{"encoder_arch": "conformer", "model": "contrastive audio-text model", "dataset": "short read English sentences (LibriTTS-R)", "train_examples": 26041, "time_shift_ms": 100, "n_mels": 80, "hop_length": 160, "input": "log_mel", "spec_augment": true, "win_length": 400, "tokenizer": "word", "vocab_size": 5132, "loss": "softmax", "embed_dim": 256, "encoder_norm": "layernorm", "encoder_activation": "gelu", "encoder_mlp_ratio": 4, "encoder_head_dim": 16, "encoder_fused_qkv": true, "encoder_qk_norm": false, "encoder_inner_norm": false, "encoder_moe": "top_k", "encoder_drop_path": 0.05, "encoder_num_experts": 32, "encoder_moe_every": 2, "encoder_expert_mlp_ratio": 1, "encoder_experts_per_token": 2, "encoder_shared_expert": false, "encoder_subsampling": 4, "encoder_layers": 14, "encoder_width": 128, "encoder_positions": "learned", "encoder_kernel_size": 9, "text_encoder_causal": true, "text_encoder_width": 192, "text_encoder_layers": 6, "text_encoder_norm": "rmsnorm", "text_encoder_norm_position": "sandwich", "text_encoder_activation": "gelu", "text_encoder_mlp_ratio": 4, "text_encoder_head_dim": 64, "text_encoder_fused_qkv": true, "text_encoder_bias": "none", "text_encoder_qk_norm": false, "text_encoder_parallel_block": false, "text_encoder_inner_norm": false, "text_encoder_drop_path": 0.1, "text_encoder_positions": "sincos", "residual_init": "none", "optimizer": "soap", "beta2": 0.99, "lr": 0.0019, "beta1": 0.9, "shampoo_beta": 0.95, "eps": 1e-08, "precondition_frequency": 20, "max_precond_dim": 512, "one_sided": false, "adamw_lr_other_params": 0.00088, "steps": 9500, "batch_size": 128, "epochs": 46.7, "lr_schedule": "cosine", "final_lr_fraction": 0.1, "warmup_steps": 470, "weight_decay": 0.08, "adamw_weight_decay_other_params": 0}
Rows from block 2 of the text encoder of a small contrastive audio-text model, named by matrix and row number. Rows with one number belong to one neuron. Each number is 500 + 50 x the weight over its row's rms, rounded and kept within 0 to 999. All counts start at 0. Numbers have three digits each.
After each neuron's rows are labels from the 100 texts, of 14976, where the neuron reaches its highest value: "tokens" is the input token at the peak. Only what is clearly more common there than usual is listed. The data: short read English sentences (LibriTTS-R).
# fc1: MLP up (text_encoder.blocks.2.mlp.fc1.weight, 768x192), inputs 0-95
# fc2: MLP down (text_encoder.blocks.2.mlp.fc2.weight, 192x768, transposed), outputs 0-95

fc1.140:467574520538516538455539576374458556524471526493545459547518431538489512403543526469567512514521580520432578435521480529556467544470571499519435497464536462555495457467430514474470512470425491538522551547589523512392432403500500553489488396429538530550365475559641506532396505420543524463
fc2.140:492622452452498593414526471514575440558560517503484458466478492535550500468543492494536501522577434549493499450438436498434514441525458438394509491559430430541435503496537547515502421479499560400533451421606506443460387523497405463501451505443523428541477490466482395572543467496514468466
tokens: "in"

fc1.36:515536485552545460498505456600473470504462466477415528431538470556505494496526578508517507490495446413510582426512438505499480398636502478550500514461354597462523473514559483568488572487438556501396441529553454470507477431420466469530497423391527528484506515466526613477496481496525430479
fc2.36:537497454431504503470383527516436535457455435503489384545454457497462527468488437493506592511557482346518508500412439530485519453588561561457482485530522637450485562484548456584519514409464531536516523510563503479426496476510510481490531552547479506517443474487493471504529447453549575543
tokens: "you"; "am"

fc1.544:475479473511560495532461555474478420554462453491471574533468537489522588552486383536508418519482463498534521547478438422428493496473479411395481557513466568553535484447471458533489489508415494477585456434454423568576530391524503560588651521443521538481500535446468458446589470569503500520
fc2.544:416375489523607518437511546433451490541537473617572480530536457538494427464435533501451481474466483483501495568529422520541499508431465496473436514557500428618469489407509499410458688548496434520462439482516418404528510437481510499517474472533504511564544527388514483433544516455476507475
tokens: "in"; "be"

fc1.338:452521602477427484508434559572474554579524533582374464519511468454542417559410460519514526496589583552515523507406487525459527533484477489539471456486492454471575492587434499428526511583529474569518486446440546456460491573480502477568463528512509542589521493547587518554515499536494526494
fc2.338:455503479485553535427526501497555598494476546554572459511446479598513454473455579451503519466497429539469516399547505553545423533451440423537516511579510418590534446504561562356526493472524490476487455445468401437451499420480537461533496553554460514540482381489477627511562472455462436544
tokens: "<end>"; "to"; "the"

fc1.477:492395499481533442525530601470470489476482491506467497320495448518500491510447503612501510475458569410401584441539542435385590535562537487491523595493500467562538417476479410506492486548500534534532555569515493512523574443502492558565558410617493525534512534509526528397485547498494469532
fc2.477:585458549448451550466505459522487512600513441482492564609510481514479482471463438497476414501444488502628550546367477467563544490537482487487528482539471480519473492467473573520450522547352533551488386423539514466511572480581504572525407530473539448511574591559379529450527456393428467551
tokens: "in"; "the"

fc1.347:510506542397563478421555474517522519488502507487402508458599558496598535466531483510487508420526568537526428427517438499553438502501464491522477610553421514542495525551498414553504518511498514553456449554465486487473565506538589493448485562489450518594424456530516522479527486462540483559
fc2.347:570542465543566547469483430448528527476502478523582452520545433476502494495576560504490425422517572531459499537572482628558487482517492458529487589537494492580504495456486514438418577505496511515464440419502430573491457534490534460517492417528516422524510477462510573635468438458549476497
tokens: "not"; "do"

fc1.696:504449534457478431511579478457457490514576579552373541506414607525500499529452547382493472514490453488498412433550423482459490409483535551488511508535530534471453579513541463535542529578481514505514530453497496571499502442473515534512577489470554489526510446557493485533509453526432539527
fc2.696:491462489606474435374468550467500591470489529462459501482472510365425535523542510453554463460448486424429456614458483432454488427505442503535439519521555479588451531487477447437487583514495499486542488502506530477585527536496492449523484526474606470557450386472558496522484555545517514580
tokens: "you"; "i'd"; "got"; "am"

fc1.351:423443511515482496518556458567496513467501480404491488440511546439492454511425427454436564475588473472467470467519435406495425456466525509521565530457517647543536555517517504559549619544386505450504600457551517548544394502511505558456579536482510543448528510577512484473520492488453492423
fc2.351:506444494537517507634435508486482369484459484550454440534513469519423598559487504441499549521566539468480573531397417417498491560575524504513590513481461604542470541471427474584494566472465499437531420494549591490550487572498510492441533491488534530544504535499509487467479484466507539521
tokens: "you"; "me"

fc1.533:479471517472545466475522497509496474517574570467445507559530386473487484487428475507493417557506492555521567424538504467476439563548519574516478524469520580561523448491562485514588608538499448558469455389504536524521498505509498425509533444468515548402556470461519457589468434473447414494
fc2.533:451452421550638475474508481535418473526403532524526434444503540603532497534457563404563500449449509578469470531537486565563453496536453522499379527545427370549549421507455539339557509457548475459441565411439530462484627370452525554426454464545528517513558524458498510473492469527453531591
tokens: "you"; "indeed"; "have"

fc1.249:518564565513542534563540529461536484501485521482483459350560500455491494491606476441550478403571546482402521478496561512554492481503542396515413471444530461487514467476502604536518511417599504490529494568551504480513472438531456515443502542476529538619516463474462510493375464523526532440
fc2.249:435487468483455437442564544461490593608512447492473436528466482474458467495466510441495509564441463606603480420414445474449483456444451549564469441564470463512476585530491504418537485434471432500445445545577488409528468448522485524564405477472470438595509513468470470495447512416394485430
tokens: "in"; "them"; "there"

fc1.137:426463472496545514489447476506522586460411591492634515533524400485495563529420416526482523479509527542427537536493581501549478488506472511542533398449441462545500509479483462486472445583486441483493514571377502511459453484454448400552486506554527532461460561387541480503575523491473538569
fc2.137:570499518536428485575461496483569432414412527518508436542541538563447503439534485449461524428528407548451502513579535427538529576531447515504487494536463438477525447519523565524490417440547519530457463437494578500457471512487530503464452489555467548582370531620556466493445472572448479568
tokens: "<end>"

fc1.576:518527499548519434475538500523509524500424606533417528563392502618514473412474409474526539495407434476524615527489528472475505522520545439575552544522453529565516499493455515440537468505467538516516488552573492542504468384512527499532468429441456570528404556571523566557419411554415534564
fc2.576:567500431503408537502510449482531493417490539525575510408507532520412433501558565495511407430501445452532491581431447444501542460593429499476387497518463456495519517439478528498519583504481586557557484557560505342467469504549470454532470437518586464589539515477445455467586499535597552468
tokens: "in"; "we"

fc1.503:436425534511524481317508464537497588587504558553492521564535509513416581438495534549567479503524578579486514582523538403492412443526493503536531382497465496496510514456496560461446513463509492553536483434591478491383530558473523515458581497515427508534496595521488452556494426498680492460
fc2.503:560547398532455396539468455507501482528517577475513580450466479554530492530549519522464473458581530601538453560495525482583538554560523466434491540515502389507459515556523509593431563523481543470494529506523500545513568527499365506451550432581503461501523528551472462450507502481514425583
tokens: "indeed"; "said"

fc1.725:521607493453530502456532547496583431483505489472535597448474502410504448502559481566480366398635543479489426411550526538483429419493481492509468522511444508552530528421498537571571436401519435470517539480474581486516536582464532515451485522552501522427598488478548513519568577510559399555
fc2.725:510545483454524474542588449484422486525645524521468604565454442437494501544445537529509606527425455519460497471500527609519521463456523494610531568484427533571558421449555531363547508503483463446503482502498400515505607586473510565530471494478533446520570548489486539424551503489443496501
tokens: "<end>"; "no"

fc1.604:531530510466486535505604567541571529508511522496455521512419631534477530503510576424528448524453508506414456516584478500483491521538492499539476484529437486632464548494387511492414421384500483506522468554554492646495492413546543618512508443455454432528487503498464489453460475412433578575
fc2.604:551458602502540502411536499471464537539504451569562567465446610443560421414437584515561533513530515510474565539444406530543473459516494623489466472460478477536421550531502534542486472553469494577478364533533542445516509570412563534566476469520434432572523430539475492448500585504460492467
tokens: "<end>"; "the"; "i"

fc1.248:469473468517481449480566447455491456387432540464436502558575513492576469522544540548555408521598420543511544589518436458496436499535464509492514439494540469542582391514502521434556604476415544482543553509496517484490493467519409447495501508479492453449560513551517530584450541470485438549
fc2.248:544492535519516490438510590536512537587422457542561463526568506488490550436520468549528413467485543595473493603436457516552541457433493486492555485539405472608541502424403540576507554491504447520563463389482569383507461514544464654364598481405461462525578453494525481461439491490563548562
tokens: "indeed"

fc1.300:495512461499495449436536473505494498411423455524451487525514411628451580445411520511495426465469535555500524547454436454502582529457454454441529516453519497504465491466508495371449491512472476545455431531538459533431545503543568473500507445598484464428584512535391429497533502526454387494
fc2.300:477444425553505502438585420473553572528464528601529450506524527477374393464476507514470455546400487583505474531531518488542431521484451536517434459554428489542519406497489493377513571515483539522467467434570437425539576433468517535468493488577518598566490578513504586489549444501440556553
tokens: "indeed"; "can't"; "should"

fc1.284:399494512497496513502440378497453427479485491504537529564541485512525491487542466503527488405539526605534569559528469573482484476455541472567452537466551600540496540418568562459491523479508450543585556481639493578436477608433518442493440455459514415476445470446489509492536438503452496502
fc2.284:586585414579506457446443481534516331446405544487515482361492410506482508436493448489495469481520516500557451486549446572600403579496549510580531544522460603514499501497425544578518534517489557475426471551402538511478510391501516626445587479523499503483484473541480549438499526425443555582
tokens: "indeed"; "many"

fc1.246:440510400514510509481485513535523576515514530400390508533546413478487497458481481557558569513415406500446400511608495547481471543575465559521535479492479421490565506591424404553507504480542465504466481504451560466487486549458659456532542502406515534429514546634500543504469440510521480485
fc2.246:446458540499462589487436421546496513462579523398491520419467532570519523491477499488530430565539513422406472499604508543453546512463440640531536537517369416454501404495493529482426525485505555468501590494499577592532419488546462417462577534534465488518538567536471505471451524581386498593
tokens: "you"; "it"

fc1.204:529528514459558473485443525550409469499445458511390521501489486506489405512392455533472553551480468516478458474481513477467472526567482539547409450571477557516507458528488518460531570469495512551474520429490550476578489560524464452452544487519469430547499469587530488524561483506566554473
fc2.204:459529446494533515438514564473514522468391552524485468490523450531583512500442571484505454463525497612531483524560484561562502449437380421451446529555460355538542525473534521373532523494556513477541429530507555412492522412452476553448537493522426530488578437530516614490422431556454438525
tokens: "not"; "mind"

fc1.619:486499478479455551537514453497502439483485484490470475495501589399438491554536497520509415548569444505482498474480520465431526528479526580433426450544417463433473612504526465543488423402478495503548474469534467556515487429544507524466555544466501467463461510539420427494510571466412538452
fc2.619:461435515450530545519558532478509477581517502570532574512463531519529379467423612538534457492478565539463516454548393496494494497433467538517469565523511524597466524472543523468448548572486563499511453525472515457417500487564531508504419516525447531526577462513584566546573506554433493450
tokens: "you"; "we"

fc1.659:531580459471453414454530469441547429527550510558434466477462442480496516429438535585458470498448482489517440424515407439520495409440471494496507454446509543597507488479543528520521558628467579560577504435500528507421521496475585542499546458518462462418498492559445523464544478501559594586
fc2.659:452618532450503503465502540415431429523549476460444543508466551480529556556551480493475527552498467561403542539493533521583500490554515425490557497499443497497511456498548455511449447449536538425495594631590541573550415499529539502466470465540435467438450484424456488479527520478487483579
tokens: "<end>"

fc1.250:417459444588523479468650511508437459502472521469559533477474421450445453518513490505471424583521532500512422519478531532535491529543464501531474514463449473468462533493516505513624480435462518388478555567467554506467438512527537475599597479551444519452477582509559480444492390500547486471
fc2.250:491522564544491521568505489469487540440520511391493490559602577478499528532488471510459531502512583498436568468462543536442570522459471520423534492440519571567418426433497438581464499450465489463487529590446375624514474579528486466518488502631541486578422594471580518518484424596625515470
tokens: "you"

fc1.641:593479503524479554536470487536473534588492500483449545549485424528502563440518479544520491434461531519478468520450501392453436491468588541429612434445440553510504522543543530548601522486460504506475400521536498499468495515524482597527544500442483523479505489511511529455367472604498490594
fc2.641:524477517488595481483501434475432521518486516503555530424413528459554503514501580466440477541557539527491546458487538619538522535561567588386442480446514461525514418558468475404429508528449559503521571493461522508493519415395578501479539463453473496521513485590512519463509516516457503463
tokens: "in"