Weights of a small contrastive audio-text model: encoder activation gelu, 9500 steps.
Rows from block 2 of the text encoder of a small contrastive audio-text model, named by matrix and row number. Rows with one number belong to one neuron. Each number is 128 + 32 x the weight over its row's rms, rounded and kept within 0 to 255. All counts start at 0. Numbers have three digits each.
After each neuron's rows are labels from the 100 texts, of 14976, where the neuron reaches its highest value: "tokens" is the input token at the peak. Only what is clearly more common there than usual is listed. The data: short read English sentences (LibriTTS-R).
# fc1: MLP up (text_encoder.blocks.2.mlp.fc1.weight, 768x192), inputs 0-95
# fc2: MLP down (text_encoder.blocks.2.mlp.fc2.weight, 192x768, transposed), outputs 0-95

fc1.714:133138133141154065083107125119097110127169073121082136140115071129101115063123106144102114151091152128177062154154067137106163100157122123160160135148138150174159097139063166163121188120095119139145091127098094131064100151171129119121135099143099053171106128123124200084111119128128137169
fc2.714:104094105081122152115175107153106146116133099168118187132097122113141086138130138139108172112105111161128101086130115203123154165097122140130094159147141099131168131103115144049106135173162134121058091095089104138124137066124121120106139165138124147113132085139148213082177104124016107163
tokens: "<end>"

fc1.374:116168091168123086128104155157088183147098102105167095157144132174147068158156133172148136135088091136133106142195103124074148109146085091136145110135054148126084150150173126204144154081095175164122154148161171109160080125140140139163167063144115112075092116084162176165104133123135140116
fc2.374:146119103100078148135035144104099129123105058099129104132164145133161149122200096107106105157128149061124155142058118156109109097140163081101154150145093217116168115149123085166089166046106167129149182210147185143133106163137163151102124012139140126121128146133134117195062142152217124164
tokens: "you"

fc1.71:091090110120080113084130117182076138121143074073141102099127052110069144120076156069172102107037180160136141150128122163118164173164126150143116100160113099135055134169059137116104166153121136134051087104118172143170158121106150135137098138137098151054162136147159110122054167151104153170
fc2.71:128136139115145153115182098118119164084157134123136152135036138149148133122173148133098145147101121179131146062124144094070152157128114180177085143092130097100133099122155174089155144179105122167114136148148143194144107127142128084126136096144119124165169148107135160160100113128089092131
tokens: "<end>"

fc1.233:062117136142162148165114104118161118095132105105087110113130132117111107160148062117078116100146094156171157138135175160133135166103141160120092165163062125153140113138104065126127124099078189134140182114168163139079150099117117159162144116167097152116167114098170143136194117079069117116
fc2.233:119092111173183186095183111074141188175150102141135162170124113125120072117057179105167134144132179144103086136132122142153094146098070130183104092149149127149104121111101114102069155133093100100144043060096068175112141089162179128133135123147115159145161122148187140142185121136086129117
tokens: "was"; "the"; "said"

fc1.463:089127142131150151112156094131096130143167074111089214132115148150113144155095132125175103123102126178082106085188115141099071122143089147093155199103084095157089133071093171166137146070080184102122162184075154122117137140140119146192132136131076118115137101138107136159155047085120161118
fc2.463:159125060119153133175111177075126158180163102141122138084134150134150118129136163125163116116150120086120154179103079081196129171122148126140123099120083151145100101135153134162133157153043118092123111090154107134130157135156098112165149125125171042116170119161121119117151117073103159075
tokens: "you"

fc1.675:104189146145159085101170127111118129105118127123167158133129162161102100194150188154080088088161154140141079113154179140128133096132081103095134120172146146118118074131089118160119078133144129087182141145095158063093112158156145139122112160194102132122114161111124098137119131154183102162
fc2.675:140103132124191158129180088088087144195206150152154178144131079133067083116079126172140124147097125139129087126138124168140111103049188154192092120145128165156112101143106137123187167165106060137098098049074093107125184126101135181115122135145114130156114159115117126084138120122050164100
tokens: "was"; "must"; "to"; "your"

fc1.565:145216144116133107104134122124137076129152115168048174080154149159167125151074127112121091123116150156131100116147108113137103163087113169147127089080153108208122177084138197121144156159130134110120182138119129127181105124118127208105181132134099117090097112141104136106117085112123158164
fc2.565:118169132067167169060190168124118176109096126083080111119115162135188165197178107147104143193134161170116111160134156150109195109127190103116156104078096109092147128140079111200113086136167132096127168191122150159148085129126129136153146053139086108117133112104071177129126130087105141117
tokens: "after"; "sure"

fc1.532:158101111102137158165152073135129146220093159080153104179132121126112193165146136143078139080126119170163124070169178138113104190137133146079137127106108108111096129125114113125137127095122166104139117079108093152136127098119136122125111193079094110137141100166176128103179094089103155156
fc2.532:096078090157131139166136149078129222138135132136165057093124127087139113108084168126111124153090128121164183138151075189149160169073183143172114108126103175181066130162155116148117207157125148121139090075103049155167137134114115155103078117128096123168142110093099182069143130095148151062
tokens: "you"; "'"

fc1.628:135089091156181076113120156106095113082181078102118100091145067133150125142116097100123164120144084169187148092110137097063073107137073099142096182144082092117159126125091140177096088148121142147081096145195127152079170139181155160082138153120152197086191130148144143112124150081090097131
fc2.628:120108082205212111157154058102141161130132152147155143137138160099077082160101168100156091107096137160130121116162122130120130141127136151173054143146122076141160117166177123077120149127114090102088120068164090164104159122080097107098108100158132154138178146056107181122108020105086149147
tokens: "<end>"; "you're"

fc1.152:128145150105104146162048097150106149095180098175109133114161108121138158079155117163181164158102189166162163135099123092106159147083129159163102159142117111177137077117133127166099178165092136077164092123090194121117174115120075124066130155145149151134119138053181149100102113125148125094
fc2.152:101097125131184137144187148052122164169125101123141095123079108199128107135110106152104134100110089167140073152150116135159155110152092110108203086116141191171072139132071184149097161187152081106122125076151074181066107103073187137137178140154115148122084148190151160096136137078119112101
tokens: "was"; "the"

fc1.45:145142129157149086054070181143163142126135114093091136088146141079119147168151112112162130148090147153113157223102212175142109134169076129163112130161096132130102106159064131114128114126155056114124125159119126154141099093158124079113104156111126090128118127143160147108183093160095132151
fc2.45:067061165139182161180055117145131135140084115121173129118127133142060093122113155113087110130100061128078175133144135089138092158135159102138121129157121085087145151155182129050057096087163210113126122097158141117127141046131178111201118196147063144186130074120107198143141125121135119124
tokens: "the"; "she"

fc1.568:077111116138109128128105126144130136191105074143118109134106190086128147179047167124088124133183110116130093096102118137113095091090151157124097103175108191127147099107054107128161082086141136139138109142121083123157127078116082146164147107073095096066152104106110101147092144090107144115
fc2.568:101167129115131147167110111107106174116050184121167104177107133136168142125174195109191154144132083142101135106129041123088097150102081097120068142163134060134149146129128174098168119099137191131143090089155108157153097108098129112142166162157048173206121097072157162128147151130151108111
tokens: "you"; "he"

fc1.722:148174157129224131150095141111128167103129123125103170133173121129108145093114130108175139126130156164141122121071180156117124175117085142131174097110142160093105170167060162078099180089099083086112137162116116123080147159128141120142085159142127159147110157085135193169105113169109093112
fc2.722:125100133119148121135167118119148168136078142133176114143064109156061087106139156088101133113114113211124147078182133119143134131119123111160103119158100044114199106112162176088173069124171124158085091107111092092113141078114140131159095119150067145204118098143102183111159107118037120135
tokens: "was"; "mrs"; "said"

fc1.285:151077109144099096149178101143087162123091103122116128133146050156114121090109131146164119111126114124108167172120165142093147166084076132154117069126122121157050115121102083101162124143105109145081135103174131097121119140157106180140167112121115173143126115127125170125121147171128138119
fc2.285:171106176135085161112135128121114098084153096139149137121119146162131159167110138135136095138146135148139125140125160175067109123160124127156099125068125141142077095120124124113137141146054113123118182110162167149191141120116137154115075067148119132134097197106116113157113154156121077107
tokens: "the"; "<end>"; "in"

fc1.400:120139072177143146095125145119173115105119139144161099113180185115145152146110142152127105105162166197137106083177149116144096104128136087086136171118088133121211108103148104151178121138112095150123155060152119143123197153130149134088157070196117116118147148120119183106143114058176043125
fc2.400:147137089164153115136162084123121142108149158159139114158103099131116113156160128105144134069126120119117154131126138191153112150107117117197095168127117055190192096075149178056159164133153077104179106121117122150161173147072144137150115108140125121101128132097150189132119115083058081136
tokens: "the"; "then"; "in"

fc1.18:121145156131174149132149122136173148067174044165104167092135149121165126129103136113152170149122194145129143138133160156218121113168082133118088150140122112158147158103062185109062100152144105095109154177070091153160099098096101172207109156131137154125157101155153079151167093133096157113
fc2.18:137056104148069194106157110143115121079112136135141085144132130122085124085152080117142115125125136046124109139143115109144157103124137162132147117091188199143128126133108107151152134182060184123146073120129144144147121118062160180121121106112110141172106061162141116135068105131146116088
tokens: "was"; "wish"; "same"

fc1.456:139105153098155120116182148164119156099138128133132173089070181109118121201099107143143122134111134114110108148146081178117115119095109158112138121121110161221099171101079123141159138113132180144142141084088137202097127103112167205171198087111170145167177132121109088074125100149140095139
fc2.456:139044166120157076101115114102079182127175105184134163119135176149133125098109168102176058097134090115121123200107100098090110151139108176107098091101139148189138141130109168155143166130114115127096084176128128072149153165104129098122120136119158124191125084127157112066135147102117106108
tokens: "<end>"; "she"; "to"

fc1.572:148142194135112132102056139161118157167134113138119189136150149168110114162113118125155167187195141091125166154077108101108120170173142149155121101091151164168128150145111129068142139149127120096141118186139129114143089192132086144150079113154087097188094130186177112108136159135166187137
fc2.572:122130158126154115091128140170134158151080140136155102117071114150122090107085159137121120077126089180117181058138135176156134112055081140150096118138129039162146090155135186035120118128142087121115103115116114064092137049106128142149142171158100131181109064122119229092115152131089113135
tokens: "was"

fc1.536:159174123152115074153098146174123139136141142141101105085152133141140132160205064084116142091174131121046096152137140159122167100099145093113113068130143140185155071096132169136122125089131144146121101127192148122112096110085104131185130137108126071149078098125185124078091104091133124114
fc2.536:099133085118154098124141094082134140116138111120145102091075118135153094110123178120120152193158169100175178117066106175164109146154094198138157169199129102065090192144157141121115106136106179124184102222123116038153123107128117099120096125111118134155180117182080125149052183118071150107
tokens: "you"

fc1.269:168120141183140147177165103108109116151155098188098140154147099200099148098192195179166123164080121127128158108143122125194140156109077119159159124171065100144124147177119170147116137134099116163113138136201163120111100155162103144109105084200124166144104126143143152145062143108118144162
fc2.269:144200122174127175093065128092194106123112111154076114113126146161120129168161173120138136128167099150139077118104072097118140150078096126078142185187085147090182128131124112175139145135103164120131142138107147095168072127107101099117190128103163118134152130066134051179113106124215181136
tokens: "<end>"

fc1.415:157133138065126125155105123159073137141134098087109107181081112184114134067171189150141207114120112155135178095141116123159129118181135148142146121170120058136145137179133131119080130127144129124103108132187146117170113122117115170096090045158107190121101150137190075084096178157148102178
fc2.415:133187098166135211150079094107140164063142124144138095140112169137135131116159172072162141124181140150128108123133030061135146138089112120115057166175107110151143171133086168143143148145098176143086135137167184121140124115120104128071122122106134087156131155099177109173124103136163164172
tokens: "<end>"

fc1.359:093102076163125146127190143147115182173106166153128108095146126151146146161124146102158117214148106135093156141141157099157136149105159112151165095035095135145144135101099113132121104093112130141181128131093144117064117128126089165122153093105114125175170174153130126209115102108121140097
fc2.359:133156058137130079113136100114107064095097115101168120136165141129143114159143148122165157051158091206097138117068130137118127168153122133085130145161177143170125121179117149167154062126093157114139116142176181119158141098061065120172076091153122123117084157022130108151091140140159152111
tokens: "the"; "remember"

fc1.316:123142127169101134142156126158177116131093108133137142163102234079135136127150119077167156167129107110033130092183088085115166174140107154091105110168106131148125159134094095122127143077066110135104115189177144151163157145148092159134111137092103136106158120156109109101098161093152121124
fc2.316:131106133123144169101147116122093166151164112165132161128170143101113068085089175128148130159089160129074175148120092135143093106115117119145086150120129162138079148079159126121113163174083113141160044187139093118101135085113150134160137107137096067123145114184174119169120175151072109078
tokens: "you"; "me"; "what"

fc1.205:165073147095167135141111108103113110141129102133066178133217149102162061077122141174085127151115094155110192118154101098157155143134153132134122132134092121150107112126084145183124148134072101150130089124105114070128111162136083159129134148065125092122109115183126144096170088148143173138
fc2.205:149143177136157127159141163100077124091105078097186129144099138134172154139095045083153121141137120195110151182149087150161134129105108134132159133205084112146138113138120062127127120137097143095192072169100136093162116093150105116113112216109142080136140124114093091163124124158114176072
tokens: "was"

fc1.476:109156102174135168104144087134075189146135164134132089229062123145107113194124130126122063090159076129112094112176152102096067134080077131095134137096167115175159183096154137123151176138114148093076149144133073130132105060087124085116110153090083137115144128144120144121125143104094131182
fc2.476:161177104102174179208134159097107084150150095143149089186144094079156076099070156134142164128145167118104140177104183096118155150146182136129168153086147172147112139048134110153118153121133100138146180104144183082107146159079089068153063149093153134114063128140083167144098128149150152189
tokens: "you"; "it"

fc1.692:022121099054111153126147149160139108121132153146112096124110159137133135132101137174163155105184064131084100094113131119136148142119103146155144158129115126148134123116113151142148184158175177131113104131165162127169138086173144101085178139111096116173126153192130144153095161134148123164
fc2.692:117126124132150130088176101163092197126073111160095069120146097171119153176169108088088137149124136079109124134139145188118114129164123076107140164150057128118120103180154100032189181132164142175163148144129108165165113108101154140145125116169150158125138080092166159079119138110145164158
tokens: "after"; "ah"

fc1.304:146091158120141112133034108126115176133180107107112153172173108121121166119142109190157206116117166120079179109104141065139112130077096130105134141108143142111090131163138128080102137212134136141094095095165123165106109102142113084155110096117169187116155119169112128152099110056084146104
fc2.304:141181125097114151110125128144159122106109174070111100112087121187125137084185116036179131147162145146084111108155134120118134140109106110173102110184068095061095153071078150116149110169106187165045157091129138097141114098129112161089123083094152108169105133113129095131146158146103149119
tokens: "the"